Weights of a small image captioner.
Model: 8.66M parameters, 64-pixel images, encoder arch preact_resnet, encoder norm batchnorm, encoder activation relu, encoder depths [2, 5, 2], encoder widths [64, 128, 256], decoder width 192, decoder norm layernorm, decoder activation reglu.
Training: 9500 steps, batches of 64.
Data: 203450 training examples, 3.0 epochs.
Rows from block 4 of the image encoder of a small image captioner, named by matrix and row number. Rows with one number belong to one channel. Each number is 200 + 40 x the weight over its row's rms, rounded and kept within 0 to 999. All counts start at 0.
After each channel's rows are labels from the 100 images, of 14976, where the channel reaches its highest value: "responds to" is what is common among them. Only what is clearly more common there than usual is listed. The data: photos with spoken descriptions (Open Images, Localized Narratives). In brackets: how many of the 100.
# convs0: first 3x3 conv (encoder.blocks.4.convs.0.weight, 128x128x3x3, each kernel summed), inputs 104-127
# convs1: second 3x3 conv (encoder.blocks.4.convs.1.weight, 128x128x3x3, transposed, each kernel summed), outputs 104-127

convs0.76,212,200,202,216,247,238,244,192,220,269,170,153,185,201,125,173,227,189,220,159,207,262,179,234
convs1.76,156,210,214,72,153,217,257,299,185,243,207,261,217,146,191,180,185,166,249,216,188,176,158,183
responds to: text has "dark" (40)

convs0.34,218,209,201,229,266,231,214,146,192,201,212,156,188,198,128,207,206,185,202,122,201,218,223,219
convs1.34,255,196,254,190,176,270,305,208,203,110,195,158,188,197,122,215,210,198,285,82,180,163,236,248
responds to: text has "grass" (50); text has "ground" (31)

convs0.35,230,229,195,166,210,182,189,109,216,204,202,76,153,198,192,199,216,203,116,225,149,235,201,133
convs1.35,138,194,231,165,177,219,259,242,186,250,160,229,99,213,199,230,218,216,331,195,181,220,175,339
responds to: text has "trees" (74); text has "sky" (70); text has "plants" (25)

convs0.124,247,177,210,207,227,226,233,150,263,269,185,121,204,170,194,180,252,173,218,211,192,280,180,230
convs1.124,186,204,208,93,168,220,242,263,216,231,202,240,197,194,257,237,245,194,269,211,235,227,130,174
responds to: text has "dark" (37)

convs0.29,156,198,186,163,248,172,160,57,149,156,207,130,178,185,201,191,206,185,181,191,170,205,195,159
convs1.29,112,181,203,215,206,204,248,221,199,231,225,191,124,227,239,215,238,235,245,194,136,258,180,275
responds to: text has "woman" (33); text has "wearing" (31)

convs0.100,214,209,191,248,281,212,193,188,200,217,219,202,202,195,137,222,215,182,187,120,187,219,219,207
convs1.100,247,196,258,201,176,272,298,198,191,99,212,146,182,199,152,205,205,206,266,126,172,158,248,247
responds to: text has "trees" (55); text has "grass" (50); text has "ground" (36)

convs0.36,227,160,174,180,215,228,242,167,230,230,144,93,180,162,130,154,208,144,216,168,180,235,152,226
convs1.36,172,194,258,70,139,221,250,282,184,266,214,252,191,145,242,204,206,165,269,182,204,208,176,185
responds to: text has "dark" (39)

convs0.19,142,153,185,193,271,188,181,161,156,169,176,206,192,162,125,165,193,174,123,232,177,203,197,128
convs1.19,174,139,183,222,230,228,250,263,213,240,169,227,126,176,152,154,214,196,302,167,161,219,147,290
responds to: text has "wall" (41); text has "sitting" (39); text has "table" (30)

convs0.14,216,194,181,165,234,189,205,127,216,188,207,114,214,183,170,185,224,180,123,215,172,214,150,132
convs1.14,189,162,258,211,240,279,286,209,179,240,193,219,112,198,242,215,246,206,356,214,171,252,216,361
responds to: text has "trees" (71); text has "sky" (68); text has "grass" (26)

convs0.1,239,203,244,223,275,240,235,174,217,223,169,174,229,191,129,209,210,183,221,145,216,223,236,236
convs1.1,258,165,247,204,135,230,278,253,203,150,218,187,184,190,128,220,195,202,262,61,195,175,208,203
responds to: text has "sky" (50); text has "buildings" (28); text has "road" (25)

convs0.81,142,85,199,225,184,165,174,205,152,191,256,129,127,191,220,173,226,182,267,175,139,205,249,210
convs1.81,110,236,236,225,233,232,227,184,138,167,213,208,235,241,180,224,222,238,201,177,233,221,226,219
responds to: text has "grass" (30)

convs0.104,212,197,139,200,240,227,245,183,188,260,261,186,172,167,228,161,185,151,180,155,172,243,178,174
convs1.104,145,166,187,123,186,208,230,264,172,198,162,269,217,137,168,158,187,160,220,206,141,166,149,183
responds to: text has "wearing" (39)

convs0.58,217,243,212,187,158,192,181,190,259,220,157,190,196,229,220,252,236,229,200,219,239,227,169,149
convs1.58,192,237,173,151,211,192,183,132,204,160,217,103,158,218,259,247,228,221,226,217,165,206,226,218
responds to: text has "holding" (38)

convs0.98,198,197,225,224,295,242,232,203,185,203,209,180,174,187,117,192,200,174,256,141,182,211,242,265
convs1.98,239,186,255,193,177,239,290,211,185,128,217,170,201,201,128,217,212,200,278,41,195,171,238,229
responds to: text has "grass" (28)

convs0.79,210,224,192,159,206,177,183,93,207,200,184,84,167,227,182,218,233,232,146,202,185,235,193,142
convs1.79,141,205,248,170,194,213,261,234,208,253,174,223,149,222,208,236,209,218,297,199,203,219,178,297
responds to: text has "sky" (75); text has "trees" (72); text has "grass" (33); text has "plants" (27)

convs0.23,164,216,177,190,200,188,182,151,198,196,205,116,180,215,152,223,242,219,96,229,184,247,202,102
convs1.23,179,203,175,176,188,226,258,249,265,218,150,230,100,241,177,231,257,249,309,185,167,203,150,298
responds to: text has "trees" (77); text has "sky" (74); text has "grass" (33); text has "plants" (30)

convs0.67,268,206,228,221,246,245,234,158,216,194,168,154,232,184,162,199,188,174,198,123,235,197,228,219
convs1.67,300,189,248,229,150,235,277,238,223,123,207,155,217,178,99,219,181,178,256,65,198,164,206,207
responds to: text has "road" (28)

convs0.122,228,171,162,192,246,250,266,194,236,226,143,109,182,181,124,164,213,166,231,174,172,232,160,234
convs1.122,155,208,251,88,147,206,237,294,179,251,232,250,185,134,261,195,189,152,262,154,175,189,188,171
responds to: text has "dark" (36)

convs0.62,150,219,199,115,243,168,167,102,157,159,191,148,174,223,169,230,225,226,151,225,196,218,216,154
convs1.62,151,192,182,205,209,196,237,255,265,251,179,234,128,222,180,207,231,236,283,192,169,243,152,269
responds to: text has "trees" (60); text has "grass" (53); text has "plants" (33)

convs0.0,174,221,195,153,253,190,195,116,194,186,176,124,132,229,144,217,221,233,133,221,152,225,193,138
convs1.0,132,212,186,197,209,213,247,250,225,239,160,257,120,234,142,229,237,246,301,188,176,235,147,290
responds to: text has "trees" (68); text has "sky" (52); text has "grass" (31); text has "plants" (30)

convs0.13,172,196,187,147,218,180,186,132,175,205,217,93,141,190,168,182,215,193,114,224,162,234,177,107
convs1.13,141,181,221,203,213,263,289,258,198,260,167,268,117,207,197,201,209,219,352,205,202,206,170,336
responds to: text has "trees" (79); text has "sky" (76); text has "grass" (30)

convs0.68,205,202,218,227,280,220,213,211,194,224,184,184,214,208,103,226,220,198,224,164,211,231,221,249
convs1.68,243,177,251,207,164,228,276,227,192,132,211,193,197,201,135,221,205,208,268,33,204,161,227,223
responds to: text has "grass" (40); text has "ground" (27)

convs0.55,225,213,223,226,282,229,215,229,200,226,200,187,210,214,124,231,226,203,233,184,208,234,237,271
convs1.55,246,177,241,211,165,222,266,240,193,127,209,211,209,203,136,224,205,210,254,30,217,160,228,209
responds to: text has "grass" (32)

convs0.82,233,210,181,163,247,194,194,107,221,202,207,89,180,163,172,177,209,168,121,227,127,220,170,139
convs1.82,155,161,257,205,229,260,291,212,156,246,184,223,94,196,222,210,229,195,350,197,161,243,195,368
responds to: text has "sky" (74); text has "trees" (71); text has "grass" (29)

convs0.43,176,193,199,153,185,184,187,139,174,186,205,103,198,183,183,178,211,190,98,218,203,223,184,109
convs1.43,157,158,231,192,210,266,290,253,189,268,166,263,135,170,224,174,185,174,360,220,223,196,174,362
responds to: text has "trees" (91); text has "sky" (81); text has "grass" (26)

convs0.107,254,166,202,178,204,206,220,193,195,219,228,203,176,129,214,105,148,118,204,190,175,208,229,174
convs1.107,148,211,158,197,178,232,229,199,133,195,127,194,138,246,186,242,259,249,233,212,149,222,126,229
responds to: text has "wall" (41); text has "holding" (37); text has "wearing" (34); text has "two" (30)

convs0.85,270,164,210,164,240,192,207,168,199,212,219,182,170,132,206,124,164,129,180,233,150,210,222,164
convs1.85,182,144,180,196,189,247,264,183,169,207,121,165,87,194,137,191,237,210,267,202,138,211,122,265
responds to: text has "holding" (38); text has "woman" (26)

convs0.90,222,214,219,244,296,237,217,181,201,208,211,180,203,198,121,215,215,189,197,131,203,223,232,217
convs1.90,261,190,261,210,176,261,299,202,195,116,213,151,179,201,134,215,211,205,282,64,171,165,242,242
responds to: text has "grass" (51); text has "ground" (38)

convs0.49,209,214,221,230,267,227,222,210,210,229,180,185,219,214,95,228,217,194,217,154,216,229,222,237
convs1.49,242,168,264,207,139,245,293,235,186,131,215,175,191,186,132,206,201,195,272,69,189,169,236,229
responds to: text has "trees" (62); text has "sky" (54); text has "grass" (51)

convs0.66,227,242,181,169,236,166,168,97,213,186,176,124,165,246,184,241,240,251,125,211,181,229,182,117
convs1.66,137,220,226,190,219,185,231,231,235,228,169,209,143,232,183,245,225,231,288,182,210,218,195,289
responds to: text has "sky" (80); text has "trees" (68); text has "grass" (33); text has "plants" (27)

convs0.10,199,202,238,230,278,233,232,204,215,232,173,184,220,196,94,215,217,185,234,155,201,229,234,249
convs1.10,231,160,255,194,134,235,281,248,184,146,219,186,175,186,140,209,197,197,269,63,187,174,220,214
responds to: text has "trees" (63); text has "sky" (55); text has "grass" (41); text has "buildings" (29)

convs0.18,253,125,196,196,279,207,211,191,241,241,219,186,160,134,191,129,201,143,207,239,140,230,215,206
convs1.18,220,103,211,129,234,276,318,225,206,180,166,183,160,154,167,151,223,159,278,180,131,194,143,270
responds to: text has "woman" (29)

convs0.25,195,128,178,184,224,198,195,227,200,185,161,194,227,159,103,144,162,177,135,233,194,173,157,132
convs1.25,145,166,188,195,244,263,244,200,153,173,169,197,207,128,189,95,136,130,255,205,203,152,204,247
responds to: text has "wall" (42)

convs0.121,250,179,196,215,241,226,234,167,275,274,200,128,182,166,211,181,250,165,216,232,172,286,181,217
convs1.121,186,184,195,85,166,207,232,253,213,227,204,235,173,198,261,238,247,191,254,200,197,233,143,153
responds to: text has "dark" (36)

convs0.17,242,170,210,210,225,227,231,155,263,266,189,162,193,178,187,184,253,175,226,221,180,286,168,230
convs1.17,174,190,190,97,187,213,235,267,208,212,192,252,193,201,259,235,243,200,261,225,213,215,136,162
responds to: text has "dark" (37)

convs0.46,188,186,273,227,268,262,259,195,211,217,192,174,199,177,113,181,203,168,259,144,185,220,251,260
convs1.46,210,153,251,162,137,229,275,233,164,171,224,167,163,164,158,187,179,170,257,98,170,179,227,199
responds to: text has "people" (53); text has "buildings" (36); text has "road" (29)

convs0.89,205,209,211,156,199,189,196,87,196,201,207,104,133,172,193,179,194,174,158,212,159,218,201,163
convs1.89,151,200,223,181,162,217,264,240,178,268,178,217,114,225,201,228,229,226,295,207,181,253,165,295
responds to: text has "trees" (78); text has "plants" (31)

convs0.116,198,218,209,123,185,179,191,88,183,196,204,103,147,183,194,191,203,185,158,210,181,223,207,154
convs1.116,149,207,202,170,163,218,247,240,210,270,168,213,119,228,198,223,232,232,276,207,177,245,150,282
responds to: text has "trees" (63); text has "plants" (31)

convs0.44,153,185,205,227,249,188,191,242,190,210,199,179,160,251,181,225,274,235,239,303,185,251,253,256
convs1.44,238,192,227,225,176,153,170,255,229,154,260,207,238,189,169,178,157,191,145,97,218,144,292,157
responds to: text has "grass" (35); text has "ground" (29)

convs0.61,186,205,208,215,263,241,243,212,201,216,192,164,179,210,89,191,206,191,256,153,184,219,225,251
convs1.61,188,152,251,157,155,234,278,250,165,147,228,186,194,152,159,174,186,160,271,95,175,164,229,215
responds to: text has "trees" (57); text has "ground" (29); text has "grass" (27)

convs0.20,180,177,212,207,262,240,241,221,189,213,199,169,181,202,116,173,195,184,277,172,181,205,233,277
convs1.20,150,142,229,143,166,205,245,244,153,159,244,201,206,133,180,159,177,136,246,113,192,176,207,199
responds to: text has "people" (57); text has "road" (28); text has "buildings" (28)

convs0.84,206,266,229,236,175,194,183,235,196,228,172,201,162,254,210,266,250,241,208,220,186,229,253,225
convs1.84,227,212,139,201,190,135,119,172,187,119,274,194,165,220,238,223,193,216,104,167,153,171,253,128
responds to: text has "holding" (38)

convs0.53,201,208,210,235,269,233,230,200,205,224,188,177,209,204,95,213,210,189,225,140,206,223,224,239
convs1.53,232,166,265,188,147,254,302,233,184,132,215,170,187,185,127,198,203,190,277,75,179,172,236,234
responds to: text has "trees" (61); text has "grass" (53); text has "sky" (51); text has "ground" (29)

convs0.126,208,209,196,244,282,213,195,183,200,213,226,193,193,200,134,222,216,186,188,128,180,219,223,207
convs1.126,240,193,262,198,181,275,298,196,188,100,213,147,181,202,152,203,206,207,265,131,170,161,251,251
responds to: text has "trees" (60); text has "grass" (51); text has "ground" (40)

convs0.70,181,127,181,179,236,209,207,216,196,185,163,190,221,166,101,142,166,183,141,238,189,169,166,137
convs1.70,176,149,194,214,252,267,263,219,172,168,155,187,196,130,161,98,157,144,284,200,212,159,180,270
responds to: text has "wall" (42)

convs0.110,204,231,171,247,241,162,157,235,180,202,204,175,175,232,230,221,231,216,224,239,188,202,232,265
convs1.110,219,176,220,241,187,171,167,206,201,174,261,203,229,156,197,146,152,155,135,134,189,150,272,170
responds to: text has "wearing" (34); text has "ground" (32); text has "grass" (29)

convs0.7,198,196,235,224,246,242,232,159,196,205,212,150,179,181,136,190,195,169,225,122,177,207,250,244
convs1.7,241,178,264,179,159,258,300,221,192,125,215,166,184,190,129,207,205,191,274,77,182,178,239,232
responds to: text has "people" (46); text has "grass" (35)

convs0.118,255,209,214,233,246,238,225,154,212,190,192,148,220,178,156,194,186,166,204,110,220,198,235,221
convs1.118,289,193,259,218,164,255,294,225,219,116,201,155,213,185,112,221,198,185,267,65,193,168,224,232
responds to: text has "grass" (33); text has "road" (27)