config.toml
model = "image captioner"
dataset = "photos with spoken descriptions (Open Images, Localized Narratives)"
train_examples = 203450
image_size = 64
crop_scale_min = 0.7
horizontal_flip = false
translate = 0.06
tokenizer = "char"
vocab_size = 53
encoder_arch = "preact_resnet"
encoder_norm = "batchnorm"
encoder_activation = "relu"
encoder_depths = [2, 5, 2]
encoder_kernel_size = 3
encoder_stem = "deep"
encoder_avg_pool_shortcut = true
encoder_widths = [64, 128, 256]
fusion = "cross_attention"
decoder_width = 192
decoder_layers = 8
decoder_norm = "layernorm"
decoder_norm_position = "pre"
decoder_activation = "reglu"
decoder_mlp_ratio = 2.67
decoder_head_dim = 64
decoder_fused_qkv = true
decoder_bias = "none"
decoder_qk_norm = false
decoder_parallel_block = false
decoder_inner_norm = false
decoder_drop_path = 0.1
decoder_positions = "sincos"
decoder_cross_attention_every = 1
decoder_tie_embeddings = true
init = "trunc_normal_002"
residual_init = "zero_last"
optimizer = "adamw"
learning_rate = 0.0019
beta1 = 0.85
beta2 = 0.98
eps = 1e-08
max_steps = 9500
batch_size = 64
epochs = 3.0
lr_schedule = "cosine"
final_lr_fraction = 0.1
warmup_steps = 470
weight_decay = 0.3
Rows from block 4 of the text decoder, named by matrix and row number. Rows with one number belong to one attention dimension. Each number is 200 + 30 x the weight over its row's rms, rounded and kept within 0 to 999. All counts start at 0. After the name is the row's rms in percent of the matrix's.
# q: attention query, key and value (stacked) (decoder.blocks.4.attn.qkv.weight, 576x192, the q third), inputs 39-77
# k: attention query, key and value (stacked) (decoder.blocks.4.attn.qkv.weight, 576x192, the k third), inputs 39-77
q.43,101,176,168,218,164,208,250,175,224,224,192,219,205,172,206,135,237,179,179,240,256,214,215,136,208,280,231,163,198,219,206,174,162,162,218,220,224,225,204,134
q.44,101,209,266,224,166,223,173,251,150,171,159,209,193,191,219,196,198,220,181,237,254,216,173,195,193,175,217,265,196,178,188,254,202,148,157,227,199,167,246,232
q.45,102,138,154,220,172,199,157,215,224,181,163,173,210,206,230,193,251,187,196,193,222,188,177,133,235,220,228,179,194,236,226,211,201,192,243,213,237,223,183,188
q.46,098,225,230,217,250,200,184,206,248,139,266,195,231,219,237,183,242,227,185,283,197,226,181,197,205,255,194,251,203,209,306,217,248,207,236,187,170,217,202,169
q.47,099,222,186,193,222,243,157,204,216,191,199,247,191,223,191,149,178,174,210,181,180,164,207,193,171,181,185,194,251,221,148,173,175,171,188,213,217,204,226,218
q.48,106,162,170,204,177,193,184,196,210,251,170,185,231,184,220,233,273,235,167,215,231,199,216,207,214,202,219,226,164,177,224,168,209,253,195,163,162,253,194,126
q.49,100,224,195,195,214,253,200,179,224,213,241,146,200,207,197,223,214,227,222,173,169,193,142,223,193,225,198,185,202,202,237,238,237,243,190,230,206,160,149,191
q.50,100,182,185,249,167,205,243,175,191,261,185,204,217,191,226,234,246,199,235,196,229,174,253,191,221,167,211,148,214,243,165,206,171,233,140,206,217,162,160,225
q.51,106,208,151,228,176,196,132,212,196,202,226,212,205,199,204,207,204,193,224,106,177,151,204,233,141,171,194,203,208,182,152,174,169,194,174,201,220,192,180,266
q.52,107,155,174,218,127,200,174,206,223,261,160,197,139,188,200,238,210,202,199,143,176,193,214,180,171,196,202,175,167,174,161,169,194,209,205,203,234,203,194,212
q.53,110,186,208,199,147,268,197,225,172,154,183,216,207,147,202,199,237,200,228,241,197,187,257,216,159,207,179,205,188,160,201,210,221,172,184,221,194,224,243,197
q.54,109,202,248,167,205,226,180,215,175,187,192,165,210,151,183,241,194,219,210,205,169,253,183,235,183,162,171,255,164,140,256,235,250,224,227,221,199,275,212,182
q.55,111,171,182,193,204,154,186,181,179,176,212,225,224,206,225,213,265,208,188,217,243,164,227,240,228,201,188,176,183,233,225,198,168,248,206,179,157,209,176,233
q.56,099,190,177,189,187,147,244,180,226,234,154,235,182,194,158,151,146,149,188,215,211,204,220,148,217,229,228,174,198,200,127,168,160,156,208,173,213,204,256,165
q.57,111,169,147,239,145,182,208,166,163,227,215,166,196,164,223,193,232,165,220,193,242,192,229,184,229,193,206,192,191,231,183,209,173,259,238,202,189,160,182,202
q.58,108,170,212,194,185,206,120,233,186,160,155,185,144,173,216,233,216,168,206,256,187,217,189,219,205,201,169,196,165,121,213,208,205,180,238,225,208,227,222,272
q.59,112,182,182,188,177,112,217,144,204,253,185,154,215,217,169,277,214,204,215,152,227,190,209,189,233,149,192,179,170,205,205,197,182,252,235,196,191,185,164,228
q.60,102,210,213,199,176,206,232,184,212,238,142,210,166,183,164,191,157,174,220,135,199,194,187,132,178,145,215,144,218,218,121,190,147,151,210,245,250,196,205,219
q.61,100,238,282,206,223,225,209,214,180,205,213,286,175,176,187,211,211,236,246,209,207,238,216,205,203,130,171,188,211,242,173,200,194,218,195,196,239,198,220,242
q.62,107,184,169,210,156,228,162,208,214,204,224,193,178,230,245,239,203,198,195,205,219,219,246,172,167,218,178,211,208,163,171,182,206,213,193,215,234,172,190,223
q.63,096,215,133,214,228,198,178,202,224,210,219,202,228,223,242,158,204,185,196,165,211,175,201,202,186,219,210,223,219,206,149,130,188,219,182,127,178,202,180,161
q.64,103,227,220,201,216,207,265,230,205,199,212,163,249,167,259,174,202,195,174,250,180,204,151,169,258,233,226,198,233,226,231,246,182,247,194,214,171,183,195,142
q.65,095,160,207,196,238,144,199,202,215,247,152,216,255,165,237,160,197,212,197,182,230,214,223,194,165,235,187,257,181,209,218,197,206,249,176,230,110,204,169,174
q.66,103,216,212,157,201,201,171,194,186,172,175,128,163,184,143,204,201,220,218,185,223,203,178,213,185,148,160,202,181,180,237,247,179,217,210,175,272,180,212,228
q.67,099,180,183,156,211,160,206,190,219,166,206,174,192,210,157,172,230,208,191,156,195,178,235,184,149,206,164,212,191,259,191,219,184,206,235,216,216,193,144,192
q.68,096,203,166,229,152,155,186,217,178,240,137,194,198,148,265,194,186,194,221,200,237,204,187,178,151,212,206,193,212,179,189,232,225,233,183,238,198,201,196,212
q.69,090,229,228,231,150,231,221,204,187,234,204,193,147,193,217,182,192,117,210,201,177,185,162,215,233,204,229,243,230,219,211,243,286,194,169,184,152,162,200,231
q.70,096,216,183,242,140,222,222,222,183,198,259,198,210,180,255,226,173,204,219,244,194,244,160,146,243,196,242,150,226,180,188,226,206,162,218,237,204,191,209,198
q.71,110,203,188,194,186,130,222,210,176,270,181,233,162,228,198,170,175,183,151,222,162,195,151,202,255,209,227,198,235,238,215,224,224,218,192,177,160,149,165,146
q.72,094,238,238,203,184,197,208,185,196,212,210,171,220,130,212,172,191,190,202,229,243,245,211,244,196,201,236,250,232,182,189,247,233,254,174,195,118,198,221,204
q.73,086,236,229,190,191,238,184,226,215,181,220,208,222,225,229,187,219,147,210,188,155,227,164,228,240,217,201,199,198,185,178,217,228,158,185,202,184,188,186,226
q.74,096,197,204,202,192,179,170,215,209,190,187,196,236,182,205,186,264,233,196,209,230,214,248,174,215,221,205,196,198,161,198,171,142,246,199,211,167,232,244,190
q.75,102,244,166,185,186,242,201,182,214,187,255,165,205,198,214,177,182,209,155,251,180,183,133,165,269,212,219,168,223,229,225,257,173,268,227,189,247,203,225,123
q.76,094,153,217,212,150,260,197,245,186,155,145,203,185,202,262,201,247,242,197,201,215,189,203,173,214,216,153,220,180,175,218,163,186,188,212,236,157,183,189,186
q.77,100,204,174,140,233,180,136,194,198,237,168,246,231,218,196,200,198,238,178,195,226,179,162,162,181,175,172,238,186,240,176,205,202,246,194,223,183,199,176,127
q.78,106,224,191,206,149,223,206,191,199,184,171,156,176,208,239,177,182,159,223,218,214,186,222,137,267,200,199,174,241,235,209,208,229,221,217,192,186,199,243,171
k.43,100,202,175,206,156,199,207,174,191,210,199,218,170,139,211,194,151,184,200,185,183,195,228,193,158,200,281,140,239,266,202,201,167,165,195,191,218,209,182,211
k.44,102,204,263,221,193,213,167,175,168,230,237,191,266,203,207,211,250,243,196,179,213,191,251,248,156,187,237,178,197,228,179,214,210,220,201,234,175,180,238,153
k.45,101,155,189,194,159,137,183,197,202,193,166,205,131,207,214,200,160,147,210,205,166,182,219,227,156,219,266,177,230,212,216,258,196,152,201,208,237,215,216,246
k.46,102,183,174,224,192,213,141,194,238,174,179,212,212,214,208,208,194,203,236,202,219,165,137,225,202,193,217,229,165,236,188,200,249,164,205,152,194,210,210,205
k.47,101,225,221,168,241,209,210,187,183,184,198,208,194,178,285,199,219,217,170,190,210,241,242,239,212,233,150,204,188,209,201,227,222,222,222,216,163,218,129,218
k.48,103,177,193,189,191,183,218,218,196,202,228,180,181,200,203,192,169,206,199,193,215,180,211,182,208,232,288,189,174,267,219,187,205,180,189,230,270,215,236,198
k.49,099,256,195,223,228,171,193,248,210,171,203,210,175,238,205,197,234,178,209,236,182,194,134,193,197,196,169,212,241,159,166,218,221,175,198,180,166,192,212,205
k.50,102,194,214,170,209,168,191,190,160,250,240,230,148,184,261,221,165,194,203,222,255,237,176,207,236,176,190,217,204,219,202,182,159,225,206,217,221,202,151,258
k.51,107,209,236,162,264,189,242,206,187,202,167,212,217,183,200,177,203,186,214,215,163,209,224,221,250,166,150,198,214,178,178,206,206,217,182,249,168,172,153,164
k.52,112,224,215,186,200,214,211,214,196,225,255,171,130,214,198,159,218,148,198,232,167,189,242,167,212,241,228,201,256,196,155,191,225,200,179,244,172,211,221,182
k.53,110,219,186,226,158,231,225,171,238,193,147,215,242,167,210,191,242,209,248,206,191,206,201,196,211,234,219,213,193,208,171,194,183,156,174,201,170,211,191,207
k.54,111,215,183,212,224,255,175,267,225,178,169,193,220,209,167,202,255,251,182,166,190,177,183,192,223,152,231,209,184,196,180,196,221,172,192,168,236,175,241,143
k.55,114,126,188,177,167,152,227,138,214,198,202,219,207,209,220,201,141,183,262,205,202,189,180,207,223,219,204,226,154,207,247,166,171,219,198,229,246,216,201,253
k.56,104,199,222,197,162,194,209,167,171,210,250,157,177,164,183,187,164,162,134,170,183,216,262,183,176,248,226,171,240,208,193,200,166,237,218,216,211,232,197,202
k.57,112,158,172,169,199,138,179,126,195,194,209,229,186,233,229,220,120,147,210,225,170,186,193,211,183,157,214,208,182,208,184,210,173,195,205,217,242,204,163,251
k.58,111,223,210,188,212,207,191,161,225,185,223,203,244,209,191,188,235,212,260,215,128,180,222,228,220,224,225,219,183,187,187,193,192,208,202,194,200,211,231,174
k.59,111,162,179,175,185,144,193,222,209,213,174,159,151,252,158,206,201,169,192,228,205,201,204,165,180,188,172,259,185,167,236,176,147,215,240,242,306,186,244,203
k.60,109,192,225,178,213,224,207,235,168,227,201,213,145,195,232,201,198,199,149,206,205,231,261,190,165,194,188,178,260,183,224,208,186,224,202,210,229,175,184,199
k.61,099,162,208,155,205,213,154,195,193,240,256,217,194,170,277,216,225,277,189,179,290,259,180,217,234,193,170,221,159,217,260,164,207,244,218,219,176,191,153,203
k.62,107,226,197,179,204,205,171,222,199,211,137,221,190,248,195,163,262,200,251,226,173,177,186,195,188,206,162,212,206,217,160,204,206,177,199,231,166,195,179,173
k.63,099,173,194,194,222,196,260,190,227,186,163,248,261,217,182,187,136,169,192,204,205,201,183,192,238,215,198,162,165,217,211,210,220,186,165,188,197,238,155,236
k.64,109,230,252,270,225,235,185,165,141,177,185,194,220,216,203,177,247,238,227,179,204,186,217,203,182,174,218,221,174,204,153,189,238,210,213,183,151,190,196,139
k.65,091,206,181,222,228,228,178,211,204,204,221,191,217,259,218,247,188,244,191,219,150,185,178,190,215,164,170,165,213,205,186,175,169,279,248,202,176,199,213,197
k.66,105,220,228,167,137,209,157,175,228,176,204,208,187,164,172,173,216,167,252,184,230,190,189,238,232,207,227,153,213,193,236,235,203,177,220,213,198,264,216,257
k.67,099,196,197,170,179,147,211,185,218,188,212,164,179,226,147,175,268,189,149,248,223,197,187,214,183,229,194,184,197,208,241,201,186,225,220,246,236,174,193,192
k.68,103,204,213,199,203,225,168,232,197,207,186,204,217,241,187,219,199,229,243,151,173,166,220,225,213,203,195,164,176,192,162,176,209,243,261,186,163,263,200,176
k.69,082,211,217,199,184,187,191,157,185,207,190,240,200,212,231,176,182,184,218,195,189,215,207,202,178,194,202,236,205,209,169,183,225,239,170,172,213,193,171,192
k.70,101,220,233,234,225,212,202,206,172,194,190,186,249,218,194,190,205,221,228,216,200,190,210,219,205,203,217,236,134,218,165,202,229,190,221,199,147,190,175,148
k.71,109,253,202,192,223,183,199,170,210,197,175,188,210,199,252,210,211,278,206,243,181,185,184,186,206,155,205,204,205,243,174,204,165,216,260,186,177,189,183,221
k.72,092,244,198,218,242,233,175,175,215,155,170,250,173,198,183,192,196,198,233,166,177,181,177,214,163,135,232,215,203,163,180,177,215,204,202,176,197,185,233,134
k.73,089,154,243,211,180,189,217,187,177,178,188,248,197,201,182,188,196,147,174,189,199,216,221,173,221,244,179,229,227,214,192,187,234,216,216,171,213,225,187,184
k.74,087,187,212,231,210,223,196,175,174,192,202,168,196,203,176,206,164,189,228,211,178,182,184,190,209,183,225,171,181,158,199,180,213,190,178,189,226,195,220,197
k.75,107,227,248,240,211,222,173,162,186,185,165,151,187,161,242,141,215,213,233,200,239,187,167,217,167,240,239,200,157,176,221,239,219,170,150,214,190,210,203,165
k.76,085,173,234,189,225,205,215,196,169,177,218,230,232,242,243,225,183,198,245,216,172,231,214,182,214,211,153,173,172,187,167,207,217,232,203,195,202,200,202,229
k.77,094,208,164,186,216,196,184,210,237,204,201,151,171,201,221,235,217,235,192,281,201,194,175,173,211,221,175,170,210,199,200,222,156,245,231,208,207,229,203,201
k.78,110,218,256,213,213,188,250,155,186,196,164,157,179,220,204,208,190,178,234,188,206,198,215,205,197,219,237,247,162,191,222,247,226,209,146,223,169,200,211,188